{
  "image_size": 64,
  "logit_normal_time": true,
  "inner_norm": false,
  "max_steps": 6500,
  "lr_schedule": "cosine",
  "final_lr_fraction": 0.01,
  "warmup_steps": 190
}
Rows from block 3 of a small image flow-matching model, named by matrix and row number. Rows with one number belong to one neuron. Each number is 200 + 40 x the weight over its row's rms, rounded and kept within 0 to 999. All counts start at 0. After the name is the row's rms in percent of the matrix's.
After each neuron's rows are labels from the 100 images, of 14976 (inputs lightly noised), where the neuron reaches its highest value: "patch colour" is the nearest of a few named colours to the mean colour under the peak. Only what is clearly more common there than usual is listed. The data: regions of photos with short descriptions (Visual Genome). In brackets: how many of the 100, against the usual share in percent.
# fc1: MLP up (model.blocks.3.mlp.fc1.weight, 640x160), inputs 0-79
# fc2: MLP down (model.blocks.3.mlp.fc2.weight, 160x640, transposed), outputs 0-79

fc1.446,095,200,114,220,194,216,194,180,179,198,230,155,104,252,215,172,272,282,206,235,225,217,141,260,185,207,258,171,138,239,211,170,227,249,191,195,255,162,205,244,166,192,299,245,207,239,275,174,152,189,173,249,154,237,195,137,268,190,179,187,139,135,208,253,269,211,176,198,254,255,155,207,214,151,189,215,191,241,155,283,161
fc2.446,088,175,256,235,283,120,185,207,246,226,225,189,261,237,222,261,196,123,149,260,230,208,273,159,184,226,221,245,226,222,224,199,146,232,217,259,164,189,171,167,218,233,137,158,236,181,195,213,186,168,183,182,215,218,127,138,130,218,150,233,259,240,192,200,160,162,191,181,120,248,190,174,184,185,231,166,231,232,191,153,228
patch colour: black (72 vs 14.2)

fc1.253,098,285,252,181,206,210,229,183,177,201,185,233,176,251,186,162,170,145,168,137,168,174,164,222,216,190,173,216,288,157,135,125,237,242,186,244,208,167,189,241,152,233,152,190,207,201,218,216,221,172,207,218,162,189,167,279,208,256,230,126,231,244,274,264,184,231,135,191,237,154,122,223,176,264,209,194,222,216,170,253,153
fc2.253,097,233,205,215,147,168,149,172,183,154,257,237,220,174,197,212,236,214,227,256,233,174,266,224,208,156,257,178,147,235,242,291,150,225,225,159,211,243,158,203,207,137,236,276,208,219,229,164,204,200,205,217,147,164,189,152,282,255,185,306,185,224,170,204,190,144,259,198,195,231,182,239,189,133,139,205,183,129,206,149,185
patch colour: white (64 vs 6.3)

fc1.219,097,161,189,230,222,261,155,178,232,138,253,168,193,159,175,159,174,177,159,140,184,214,183,237,181,243,219,223,162,194,234,162,233,185,176,174,157,162,232,186,232,149,222,239,227,251,163,163,150,292,187,226,184,287,239,191,238,186,176,257,148,239,192,333,209,208,225,244,204,239,227,221,251,200,244,177,158,191,153,198,150
fc2.219,098,229,255,171,234,141,229,213,242,136,128,239,135,191,190,212,156,168,241,200,277,161,183,196,232,248,182,230,140,177,167,146,253,252,164,217,200,230,212,228,245,251,170,178,188,182,171,169,258,157,252,224,192,221,179,211,265,140,146,317,266,227,236,166,214,206,205,190,152,194,191,136,176,191,212,198,216,258,175,153,175
patch colour: black (82 vs 14.2)

fc1.275,085,217,203,234,257,243,217,203,220,227,239,167,227,237,168,190,227,284,238,175,182,200,233,179,278,244,214,155,196,147,235,138,227,194,147,188,188,115,209,173,189,210,226,188,203,154,187,233,223,169,206,147,252,175,264,203,113,172,203,325,219,203,131,205,223,181,307,199,235,144,192,187,166,110,198,137,208,162,208,230,211
fc2.275,083,246,146,241,218,240,270,195,191,153,170,243,156,213,221,207,124,181,207,258,211,183,171,203,195,157,156,221,131,192,188,184,163,191,247,253,268,266,152,213,221,210,164,219,161,228,215,203,149,208,207,220,145,196,204,252,302,211,225,217,227,185,232,240,139,172,131,196,101,256,233,232,283,224,217,146,230,227,229,257,188
patch colour: red (32 vs 0.9)

fc1.51,088,254,240,185,201,233,218,207,165,153,211,251,170,203,219,222,234,169,214,154,219,195,224,184,197,199,181,124,207,140,188,194,119,135,225,223,240,225,117,240,258,169,152,130,235,145,152,258,202,199,253,186,201,269,199,227,226,238,230,194,166,187,149,128,273,279,135,262,162,105,195,204,254,246,229,197,206,207,181,169,249
fc2.51,081,255,239,225,168,226,213,201,127,241,199,209,213,136,193,184,166,228,158,198,278,163,195,146,215,166,189,254,234,290,193,166,215,190,220,253,182,262,196,188,136,199,250,194,261,229,228,161,181,215,138,257,181,261,178,185,258,217,205,213,204,185,233,309,183,146,185,197,160,175,201,235,171,169,209,227,217,158,251,261,200
patch colour: green (28 vs 0.9)

fc1.198,110,220,114,140,289,181,215,230,175,246,251,193,200,143,208,171,136,239,125,211,263,246,207,210,229,178,254,171,233,182,191,215,192,124,180,192,186,266,256,176,208,223,194,209,218,259,195,217,238,169,208,209,230,219,175,253,203,254,303,251,207,199,101,162,150,206,194,205,216,197,259,185,207,142,253,291,207,142,205,173,169
fc2.198,099,157,158,212,132,190,215,189,218,178,147,184,153,199,163,164,131,225,197,146,205,216,229,237,178,261,212,156,251,151,172,213,154,193,150,176,182,232,207,174,162,166,230,179,261,173,243,170,195,203,248,147,126,268,200,179,245,266,185,198,170,183,181,265,127,218,140,260,251,137,175,212,196,257,203,255,132,173,204,158,113
patch colour: cyan (36 vs 1.1)

fc1.381,091,149,216,195,242,241,301,247,198,247,188,251,227,117,243,199,180,191,177,139,237,174,189,172,175,227,184,107,183,233,234,217,177,183,244,220,153,192,170,128,282,219,229,181,176,241,272,177,206,286,199,249,205,205,200,265,163,153,217,211,215,212,192,189,146,227,150,215,154,195,162,182,251,244,231,225,228,169,160,227,137
fc2.381,088,232,156,190,203,232,206,210,238,260,209,159,186,294,140,212,198,247,180,250,146,256,166,246,175,170,178,214,134,227,222,260,259,240,235,155,259,224,184,229,181,186,147,102,253,146,171,231,184,165,151,220,210,174,282,180,173,144,181,179,190,232,177,203,188,271,224,220,191,199,157,185,249,226,143,220,202,250,128,239,154
patch colour: black (92 vs 14.2)

fc1.433,094,198,179,190,217,125,185,246,177,129,207,209,210,186,233,251,230,212,212,266,223,149,167,159,209,209,196,166,198,226,240,208,93,263,246,182,253,173,254,156,145,190,201,174,173,189,210,232,187,182,164,258,225,194,209,153,246,194,229,217,201,145,230,272,199,224,219,158,127,198,155,251,234,102,217,236,198,254,156,228,202
fc2.433,090,135,186,209,275,203,209,150,174,284,201,160,134,213,231,206,137,207,178,87,234,197,161,204,210,207,170,218,182,215,191,231,165,178,163,243,209,157,223,245,148,182,225,209,236,159,209,226,254,188,146,191,156,160,195,184,135,246,175,230,193,206,162,178,206,215,231,189,241,254,272,135,222,194,232,145,124,132,207,195,181
patch colour: yellow (54 vs 0.6); orange (25 vs 1.7)

fc1.542,092,212,125,188,252,223,201,157,198,143,218,196,212,119,254,238,178,207,180,218,192,172,142,207,192,293,236,202,185,213,161,195,162,178,147,227,163,174,184,221,221,172,241,271,168,154,265,123,220,231,193,161,151,176,238,152,221,291,149,255,154,192,239,277,273,198,151,197,236,203,242,231,212,187,213,222,96,216,123,183,207
fc2.542,087,219,213,168,270,263,287,270,205,182,270,205,148,237,161,232,218,202,224,216,161,236,237,219,161,133,178,229,216,190,175,149,209,244,195,235,139,197,199,262,246,241,133,179,258,185,193,239,167,193,269,258,151,250,198,199,166,233,244,268,162,206,225,150,155,224,173,257,181,217,178,267,179,221,245,139,249,232,226,140,167
patch colour: red (58 vs 0.9); pink (31 vs 10.1)

fc1.426,089,203,195,243,220,150,159,208,162,195,260,166,202,239,185,205,235,215,214,171,232,242,265,190,251,173,245,177,167,221,190,187,195,124,233,268,152,249,204,156,144,135,180,175,213,170,227,205,240,232,227,226,211,200,189,213,205,158,269,297,239,219,131,186,174,129,247,261,236,253,209,166,237,217,279,261,135,216,233,232,204
fc2.426,084,211,299,235,200,202,255,150,229,185,177,233,280,186,204,191,269,203,231,256,145,238,249,270,198,167,209,224,180,200,199,159,180,152,224,175,219,215,198,169,201,196,202,251,184,160,163,231,174,224,283,161,162,229,204,127,131,263,188,160,124,218,197,192,192,233,173,143,203,250,208,210,164,129,231,202,154,247,239,215,225
patch colour: grey (90 vs 32.7)

fc1.531,094,216,233,169,190,196,213,200,245,243,245,237,193,259,246,165,228,133,253,192,190,157,227,297,131,248,230,266,139,184,200,198,217,310,213,191,221,190,151,187,207,224,241,154,147,180,272,218,276,204,231,165,164,171,158,154,193,169,128,190,181,131,176,171,228,206,197,177,159,158,221,197,199,219,187,259,255,263,183,155,160
fc2.531,104,235,193,229,164,229,234,208,139,184,187,119,225,163,196,165,186,202,141,126,235,231,217,160,267,128,224,165,215,183,197,210,225,187,257,227,216,225,237,254,165,226,186,243,138,253,173,189,186,220,206,311,160,286,237,221,199,220,219,332,175,253,145,258,169,217,190,259,175,186,186,262,236,184,166,207,170,187,157,206,190
patch colour: black (52 vs 14.2)

fc1.618,102,179,267,188,187,223,248,244,242,220,238,203,157,251,164,228,154,175,173,275,154,176,202,183,221,142,277,155,206,295,191,208,202,213,198,203,167,195,257,179,196,209,196,162,162,262,193,93,134,177,161,246,244,231,226,212,242,194,198,210,203,226,151,222,269,193,191,230,201,185,185,186,202,175,155,188,267,272,238,198,172
fc2.618,099,171,103,144,108,164,167,195,241,289,185,258,143,178,213,192,231,276,243,205,151,194,153,163,161,176,224,207,187,166,249,193,191,219,142,206,268,154,195,173,190,272,198,237,193,172,162,163,214,235,170,257,167,216,217,203,210,169,164,202,171,174,252,177,210,178,271,196,176,203,245,124,212,109,189,231,260,210,161,191,209
patch colour: brown (76 vs 30.5)

fc1.203,091,121,150,177,207,243,192,156,260,236,166,148,178,139,230,179,173,175,268,208,124,241,149,250,172,248,213,223,159,187,198,256,219,216,182,160,203,239,180,200,185,238,241,177,174,263,212,213,218,204,266,249,210,258,236,181,292,257,110,183,213,211,220,197,155,166,177,147,238,138,181,219,233,214,172,202,221,180,238,228,213
fc2.203,086,176,184,257,199,143,223,220,163,176,227,176,241,150,230,195,239,205,224,108,281,190,193,231,253,209,242,171,158,225,232,145,156,146,277,212,194,198,240,185,223,209,208,239,213,174,204,214,252,211,168,164,218,174,257,188,209,222,180,241,144,234,187,215,243,228,235,209,125,184,289,244,181,178,187,227,189,241,177,185,189
patch colour: blue (67 vs 0.9)

fc1.41,099,193,161,187,262,117,148,192,190,168,151,157,166,219,157,186,183,254,168,170,207,230,161,156,279,212,225,169,228,272,245,222,193,214,195,204,263,218,168,197,289,176,192,197,237,159,150,190,202,237,211,224,124,227,175,219,251,179,160,139,211,169,269,244,246,231,218,195,172,177,189,202,203,236,167,280,180,197,219,261,206
fc2.41,093,202,176,220,177,178,294,203,173,143,256,192,158,150,160,230,123,191,182,160,206,175,217,248,167,221,165,220,196,155,171,179,203,168,213,146,222,285,184,231,228,208,240,265,213,184,274,170,205,149,147,245,250,160,153,230,158,222,197,295,220,250,135,188,213,227,160,258,108,175,198,220,229,134,219,227,262,172,212,133,222
patch colour: black (62 vs 14.2)

fc1.512,096,242,260,289,159,175,193,165,164,222,234,229,114,279,239,184,193,257,176,150,236,217,200,186,186,135,198,215,173,175,183,198,197,252,132,277,181,189,214,211,194,232,247,174,237,184,227,155,177,182,227,262,145,158,128,191,280,211,152,239,165,190,264,224,148,205,192,218,241,166,194,260,233,192,294,215,193,214,183,253,239
fc2.512,092,215,187,174,245,199,272,195,131,245,219,214,155,274,243,171,175,170,205,183,198,168,148,210,187,279,221,263,235,214,267,217,188,205,176,231,239,214,193,216,182,202,150,161,150,143,269,244,178,156,227,205,220,252,140,253,154,135,163,242,166,184,200,213,196,172,204,275,208,202,181,167,262,180,218,147,170,189,251,155,307
patch colour: cyan (30 vs 1.1)

fc1.316,090,243,188,241,194,164,178,180,161,161,189,154,190,241,181,213,147,179,165,220,173,242,244,181,205,217,220,265,240,176,151,251,154,241,104,261,248,149,141,204,171,215,210,205,190,190,200,160,179,199,214,278,138,258,204,147,210,131,169,143,225,214,251,224,128,258,159,281,163,209,179,183,231,202,218,211,208,136,189,165,142
fc2.316,083,176,186,203,149,211,256,238,208,183,205,201,135,225,170,228,256,212,150,205,214,156,125,238,182,182,178,238,118,259,247,188,183,132,246,140,208,140,176,216,233,234,182,236,177,229,182,237,245,249,208,142,160,185,146,247,228,211,179,172,166,145,190,170,211,208,179,225,235,208,302,155,217,165,194,202,203,211,177,213,250
patch colour: green (31 vs 0.9)

fc1.152,089,207,225,244,232,214,204,254,188,226,245,222,181,248,257,255,226,187,216,173,220,200,156,265,200,169,167,115,291,220,139,147,191,247,216,226,239,242,192,211,250,193,221,262,198,186,246,144,176,207,172,149,223,188,178,177,151,243,191,252,262,168,226,226,210,195,280,171,215,169,217,252,140,169,143,118,169,194,228,118,175
fc2.152,083,154,194,237,255,247,230,163,164,124,241,218,161,266,197,211,189,194,262,215,192,151,245,163,242,175,226,224,183,177,205,229,148,138,211,180,177,223,221,174,180,146,153,227,204,237,217,145,193,219,208,198,130,163,190,190,167,233,171,248,157,172,257,237,148,155,203,191,99,203,210,204,242,178,278,170,172,213,252,248,180
patch colour: pink (39 vs 10.1)

fc1.270,086,183,222,196,221,161,296,161,150,198,214,234,120,231,184,225,232,192,208,220,210,195,242,192,187,191,170,240,224,147,202,216,160,143,219,180,166,295,217,212,195,258,208,189,207,213,233,169,253,173,222,165,212,204,232,197,194,211,218,265,187,171,194,157,249,211,258,209,179,192,200,178,267,262,186,263,153,142,241,98,246
fc2.270,091,194,173,251,180,277,245,134,172,207,239,159,175,274,205,237,164,216,179,186,146,205,213,186,155,160,262,202,116,186,207,196,144,185,227,233,148,223,244,193,189,195,204,265,163,170,254,180,181,188,225,150,205,280,181,211,201,123,215,152,256,217,224,197,158,201,233,171,203,264,175,225,166,193,260,191,166,160,183,108,243
patch colour: red (26 vs 0.9)

fc1.387,104,262,180,188,174,171,211,228,209,258,182,148,146,200,224,207,189,213,254,127,227,163,150,246,169,168,224,180,250,259,162,176,191,218,195,142,141,190,238,204,195,259,229,241,228,112,310,152,168,214,229,198,195,244,173,172,240,181,209,171,244,188,195,168,171,243,142,143,197,144,146,168,305,287,217,173,192,190,143,202,159
fc2.387,090,110,168,192,164,180,237,196,163,191,197,228,180,220,185,166,141,220,182,208,169,176,199,227,186,133,271,154,239,278,251,211,166,161,167,224,174,246,270,242,155,181,247,204,175,282,188,228,151,172,108,215,200,203,220,210,180,268,194,194,196,231,163,266,260,135,275,177,218,240,197,193,146,229,168,157,151,213,261,193,219
patch colour: white (36 vs 6.3); pink (35 vs 10.1)

fc1.47,087,209,199,222,188,235,160,176,165,80,216,190,182,174,229,252,188,197,160,266,179,150,222,154,202,222,234,211,150,230,233,267,224,242,201,196,273,233,108,209,202,234,190,185,194,187,229,167,238,179,190,178,191,135,140,157,226,197,146,172,236,202,264,241,160,272,148,226,252,186,165,200,175,211,258,174,137,212,146,250,229
fc2.47,096,136,209,215,271,208,195,215,209,299,222,175,179,238,184,160,122,107,167,164,179,188,210,244,225,182,115,192,208,134,194,179,154,189,140,208,134,161,202,183,156,120,271,240,231,184,239,205,222,206,213,218,225,211,266,210,182,269,167,248,207,185,251,191,137,210,231,294,248,226,228,207,241,203,184,218,174,243,212,129,195
patch colour: pink (52 vs 10.1); white (36 vs 6.3)

fc1.27,096,236,157,126,196,167,138,164,202,156,204,138,288,255,171,245,190,229,215,134,166,209,229,239,220,220,229,201,198,131,234,136,207,248,277,171,224,206,258,229,235,241,269,174,241,225,188,282,207,225,198,193,148,165,268,228,187,142,171,172,198,216,203,144,159,236,200,114,115,206,250,140,155,220,213,185,218,282,163,205,210
fc2.27,103,182,233,256,201,199,238,216,143,185,269,208,172,126,225,176,212,240,194,169,194,184,200,195,210,133,207,213,176,255,180,179,209,120,206,208,173,265,235,218,200,153,190,239,210,239,194,235,204,141,231,217,240,194,228,149,205,262,196,293,227,239,132,212,206,162,173,290,114,190,207,258,212,227,184,139,262,150,241,162,197
patch colour: brown (74 vs 30.5)

fc1.225,101,211,180,206,145,155,246,183,181,168,181,222,200,212,166,268,226,209,183,162,178,194,216,200,235,254,166,248,196,146,183,178,186,181,119,179,190,195,143,166,242,221,209,214,208,205,276,150,199,165,224,221,148,156,186,296,270,250,159,216,200,228,194,209,187,198,139,165,129,186,136,213,278,223,195,246,216,204,184,176,150
fc2.225,095,159,120,185,167,166,149,222,266,146,204,230,203,219,175,263,171,154,209,225,221,192,203,226,209,166,218,268,153,182,154,287,158,222,143,201,201,192,137,282,148,205,196,176,180,207,240,178,264,192,223,167,164,230,236,223,254,164,208,208,162,124,134,220,221,167,178,231,207,259,180,106,259,260,162,172,205,180,208,228,221
patch colour: blue (56 vs 0.9); cyan (42 vs 1.1)

fc1.451,084,281,197,127,222,159,200,209,198,233,166,159,228,225,206,172,222,180,85,125,232,157,188,164,231,210,185,242,258,168,239,228,244,240,194,204,202,233,222,169,192,220,178,260,236,258,169,146,167,204,243,209,179,116,182,233,249,153,180,213,187,158,282,215,178,206,159,248,193,221,165,238,236,161,168,195,225,193,151,238,231
fc2.451,089,231,119,235,196,183,213,202,187,192,225,248,170,146,137,221,194,194,232,219,173,165,139,248,203,201,235,210,143,228,198,225,123,137,214,222,200,242,175,173,261,141,228,183,200,136,249,269,168,194,292,190,230,164,128,203,163,273,264,282,161,292,136,160,227,232,213,249,238,233,239,152,240,207,186,168,220,226,230,192,170
patch colour: white (96 vs 6.3)

fc1.515,098,289,154,143,198,187,192,201,217,154,169,256,268,264,273,245,240,257,201,201,192,235,286,225,245,241,163,260,176,104,233,221,179,201,237,175,155,219,131,216,254,178,175,231,194,220,217,218,179,163,244,128,179,238,183,256,177,232,240,156,243,161,199,156,221,126,152,135,178,129,244,174,171,183,183,187,260,219,223,217,215
fc2.515,094,213,190,229,202,240,228,247,195,174,253,179,141,185,160,261,241,182,207,187,258,211,143,182,186,172,169,174,176,241,202,140,135,183,203,241,233,244,178,187,150,154,232,229,208,231,237,225,228,170,146,205,225,193,168,131,274,248,229,332,158,259,142,271,156,213,281,258,169,204,269,212,253,189,199,187,153,219,166,197,160
patch colour: cyan (82 vs 1.1)

fc1.333,097,200,168,270,249,217,172,225,210,197,283,214,210,220,193,193,267,207,165,192,205,168,166,129,160,229,117,213,149,225,233,215,216,138,279,273,173,250,225,167,221,197,139,194,211,171,281,160,158,163,264,198,261,191,156,215,185,198,169,212,209,120,206,219,252,217,238,157,206,168,187,194,265,248,191,233,273,180,197,154,125
fc2.333,092,178,214,266,125,152,173,212,171,195,178,183,201,225,189,183,255,177,192,205,166,161,226,200,202,169,171,168,184,228,193,167,241,134,232,295,201,198,218,243,183,219,231,131,196,129,136,234,187,224,229,224,198,83,222,230,214,191,130,265,227,224,218,242,227,236,148,162,186,179,160,171,211,200,308,202,175,180,220,249,196
patch colour: cyan (45 vs 1.1); green (25 vs 0.9)

fc1.93,111,149,187,233,266,159,220,211,253,167,259,181,211,214,236,134,181,185,235,165,234,175,175,216,266,171,219,204,187,183,218,186,207,244,199,284,290,155,206,151,157,209,142,204,236,173,136,219,154,166,178,250,166,232,159,142,170,190,170,221,157,260,212,223,262,213,202,202,186,219,236,143,239,209,229,176,196,148,188,236,180
fc2.93,111,239,193,212,227,270,163,257,196,217,234,175,217,190,148,273,243,164,238,162,231,263,187,202,144,167,234,188,135,213,260,256,199,171,256,167,149,269,273,247,293,179,165,226,143,257,216,158,237,173,226,166,219,262,160,211,242,185,256,270,165,173,109,129,166,207,187,199,232,160,224,254,194,164,201,208,178,188,241,168,203
patch colour: grey (60 vs 32.7)

fc1.193,084,225,205,147,183,204,143,175,260,114,271,159,227,210,166,195,172,161,194,196,254,211,148,153,278,141,187,220,206,204,212,196,175,185,179,199,215,179,173,197,229,305,180,168,214,242,243,214,169,207,195,243,183,202,150,258,164,270,276,250,244,243,193,148,192,152,237,164,195,189,212,168,226,201,217,209,266,148,159,201,173
fc2.193,091,200,242,200,190,183,281,201,189,195,186,226,197,199,217,189,183,209,205,148,143,158,160,187,206,165,181,195,190,157,292,213,174,135,189,194,198,175,213,246,142,224,238,286,202,172,200,135,153,241,187,126,213,191,179,228,184,116,159,234,95,155,227,198,166,139,248,171,239,183,244,253,288,230,214,133,175,230,120,194,195
patch colour: cyan (27 vs 1.1)

fc1.98,098,142,223,177,191,258,158,205,226,183,228,187,236,217,250,202,231,168,206,191,247,177,179,207,143,238,133,184,134,210,206,242,187,129,159,250,192,180,227,163,236,239,245,205,226,172,169,190,170,200,288,163,335,178,206,191,168,221,251,216,262,214,139,190,193,156,199,259,177,231,107,163,188,237,253,240,257,210,219,172,183
fc2.98,092,207,157,170,209,222,224,195,198,248,224,115,141,174,158,221,254,296,214,244,205,248,205,141,183,238,194,267,198,173,216,138,200,162,223,259,135,280,199,215,185,169,232,138,223,274,277,211,127,185,196,223,180,205,222,229,236,217,173,289,207,152,187,193,165,215,140,201,172,117,155,226,254,177,170,213,133,227,177,210,196
patch colour: brown (64 vs 30.5)

fc1.161,097,276,111,143,160,233,200,189,256,217,303,215,79,202,208,214,144,226,216,193,236,224,178,171,219,155,169,238,255,165,203,174,238,106,159,248,218,199,292,246,159,229,200,121,240,157,229,226,213,182,203,226,272,233,149,229,183,203,179,172,205,159,233,120,220,200,140,214,186,234,172,205,192,181,162,300,262,204,177,245,159
fc2.161,087,207,169,214,197,204,196,222,177,219,200,182,182,111,241,111,187,226,209,190,152,160,173,154,249,227,177,255,267,130,264,141,183,211,191,118,221,169,242,245,214,217,290,170,169,239,204,197,194,197,214,257,104,221,198,176,193,195,137,291,164,252,188,228,265,240,232,177,215,211,242,241,253,231,216,193,188,186,174,152,197
patch colour: blue (37 vs 0.9)

fc1.171,095,236,189,244,216,242,125,193,217,150,242,123,229,230,276,158,221,192,168,209,242,235,142,264,199,200,220,227,194,235,200,167,218,241,179,222,208,215,211,227,164,234,218,220,194,278,159,161,136,234,151,199,238,206,210,201,163,149,215,274,220,224,163,179,248,108,280,251,230,236,257,223,197,165,151,190,140,172,235,239,288
fc2.171,093,158,214,199,211,131,217,203,206,251,201,255,172,251,152,218,271,253,240,274,245,177,239,135,169,232,222,178,134,216,225,218,197,205,173,201,235,198,229,205,234,122,209,226,226,142,195,189,240,224,268,227,221,149,162,216,233,211,204,166,148,226,169,180,179,223,163,248,180,204,180,232,157,238,202,131,258,148,151,149,146
patch colour: grey (61 vs 32.7)

fc1.533,081,220,164,252,186,244,206,141,184,206,163,223,207,185,177,178,230,284,166,184,272,164,160,227,225,221,202,182,258,259,201,151,207,273,131,184,248,169,122,228,213,176,231,277,229,220,281,230,199,247,212,173,178,162,146,111,145,187,190,145,119,236,144,201,214,209,219,193,191,140,216,202,189,164,213,284,265,232,148,262,196
fc2.533,082,185,257,233,160,163,236,255,114,223,261,134,270,193,220,199,211,134,238,124,190,221,204,179,281,144,219,150,157,195,238,228,192,150,288,176,177,214,306,142,224,167,245,152,200,226,185,177,117,206,201,244,182,229,220,185,204,209,191,201,186,182,194,272,135,239,184,268,178,276,226,211,247,190,182,164,254,246,243,131,184
patch colour: black (76 vs 14.2)

fc1.466,099,168,173,250,232,105,278,234,238,199,238,215,124,234,205,263,173,145,180,203,168,201,233,145,179,258,210,170,183,263,142,205,214,149,221,233,214,177,235,228,202,137,202,141,251,281,197,200,233,167,122,294,275,191,174,161,188,216,266,227,215,194,200,189,193,199,133,224,154,236,209,202,262,221,174,267,210,221,161,73,205
fc2.466,096,100,173,139,117,194,213,287,293,265,221,184,176,241,215,198,200,197,207,279,104,198,228,131,194,246,189,220,178,170,170,217,213,181,183,139,169,219,134,152,213,193,244,208,178,197,212,221,168,137,217,195,160,207,213,208,215,230,255,168,197,174,154,177,136,231,247,170,210,269,203,198,235,207,158,222,260,229,210,198,214
patch colour: brown (71 vs 30.5)

fc1.121,103,133,191,145,224,162,224,224,237,200,226,149,177,260,214,198,169,105,158,296,207,224,237,197,101,186,216,213,229,262,224,150,178,165,226,233,193,224,225,131,156,197,182,220,185,181,173,181,201,170,239,205,234,242,162,203,266,130,323,283,170,206,230,295,137,164,173,252,150,205,247,226,253,209,174,188,225,225,188,143,216
fc2.121,097,174,170,255,114,149,147,206,235,168,244,200,211,159,237,178,227,163,202,221,213,221,254,157,177,123,250,169,187,195,236,153,116,266,222,197,272,252,181,165,171,236,254,214,194,151,200,172,179,124,231,180,165,161,233,188,138,154,234,192,149,92,203,113,254,186,169,199,232,169,219,174,131,225,107,269,198,230,239,204,204
patch colour: brown (66 vs 30.5)

fc1.522,117,118,213,254,248,244,232,164,175,199,217,209,170,246,215,208,187,198,191,224,224,175,214,205,127,206,201,155,211,211,138,211,197,140,224,215,184,201,177,181,228,254,222,298,225,213,201,204,167,142,117,185,236,229,140,227,190,232,300,230,253,178,161,161,215,216,221,205,272,204,205,227,192,184,227,210,164,144,165,234,191
fc2.522,108,193,264,222,200,264,179,232,251,160,214,284,243,183,247,192,248,167,192,236,263,196,248,207,208,184,190,217,174,212,223,232,167,145,266,190,228,239,214,152,187,229,174,169,133,269,214,159,246,170,154,134,127,149,256,140,180,199,240,189,134,221,204,161,219,143,281,249,211,189,107,204,160,212,171,174,140,205,314,260,309
patch colour: yellow (74 vs 0.6)

fc1.338,093,226,210,212,203,158,176,182,264,243,284,260,250,267,221,250,228,193,160,135,148,223,245,150,153,194,147,162,265,187,222,171,171,237,185,127,201,176,139,151,208,272,205,215,206,188,217,182,248,222,203,177,222,182,182,164,184,167,202,242,244,239,280,235,253,252,215,233,251,209,154,215,285,241,145,174,179,171,216,152,152
fc2.338,092,176,220,228,231,151,170,134,247,124,167,234,112,136,202,181,158,168,210,273,223,198,242,209,212,165,244,98,152,203,220,274,173,216,187,124,174,187,130,229,273,185,186,246,187,169,208,150,190,181,210,258,193,175,149,229,245,127,155,174,139,235,169,159,212,230,186,285,184,179,256,234,204,158,188,178,227,218,223,179,207
patch colour: white (28 vs 6.3); yellow (26 vs 0.6)

fc1.31,106,231,243,227,220,176,244,164,188,221,150,193,183,202,226,232,238,215,226,199,223,170,169,212,296,170,249,233,142,269,192,208,194,185,208,222,210,130,174,216,252,153,216,167,146,209,229,125,239,208,203,254,199,259,201,169,212,259,169,224,165,226,272,239,211,188,239,204,188,197,226,246,246,172,134,193,191,194,162,199,111
fc2.31,101,201,253,267,252,204,136,282,193,217,184,155,181,169,266,216,208,245,184,264,179,259,222,132,151,225,270,175,264,204,197,164,245,216,209,234,190,239,201,127,124,203,226,176,244,112,150,293,134,216,216,201,210,166,177,255,174,251,222,168,186,143,237,241,181,170,197,256,244,183,203,210,219,226,175,206,177,250,248,207,210
patch colour: blue (46 vs 0.9); purple (31 vs 0.1)

fc1.362,083,231,206,284,219,138,129,239,223,233,189,160,159,205,249,228,216,224,123,285,210,238,208,135,165,168,241,240,169,217,139,233,190,168,243,209,165,196,243,158,153,207,188,179,227,113,216,158,263,172,185,208,233,246,95,231,211,229,139,193,237,156,200,199,193,238,211,237,187,157,153,177,238,202,161,226,193,269,195,115,270
fc2.362,089,258,173,183,239,259,227,234,206,177,172,203,249,191,232,259,195,132,226,168,182,256,241,240,252,183,160,129,181,215,220,169,224,182,213,129,165,185,169,224,290,198,237,215,184,191,245,139,189,212,270,215,164,213,189,218,232,234,218,270,82,248,169,203,189,248,189,215,169,166,279,199,174,218,228,169,177,203,192,229,218
patch colour: yellow (48 vs 0.6)

fc1.62,101,217,186,254,193,188,230,185,248,181,181,202,162,235,247,302,174,187,148,139,177,182,224,181,163,232,204,191,170,191,231,198,129,159,101,191,166,244,158,260,181,127,173,237,251,152,250,197,194,260,200,274,163,134,154,171,283,261,151,190,137,238,273,279,234,237,125,207,136,244,200,160,248,248,218,178,153,237,122,204,141
fc2.62,118,162,211,193,186,185,214,264,218,181,236,192,234,206,213,220,188,169,171,202,211,284,232,209,164,242,221,206,117,237,221,267,229,188,133,169,128,154,188,197,221,219,168,226,176,230,182,163,216,161,219,100,295,243,274,237,156,150,243,213,206,134,194,63,256,167,192,183,211,160,221,130,154,265,212,180,215,169,269,138,213
patch colour: black (60 vs 14.2)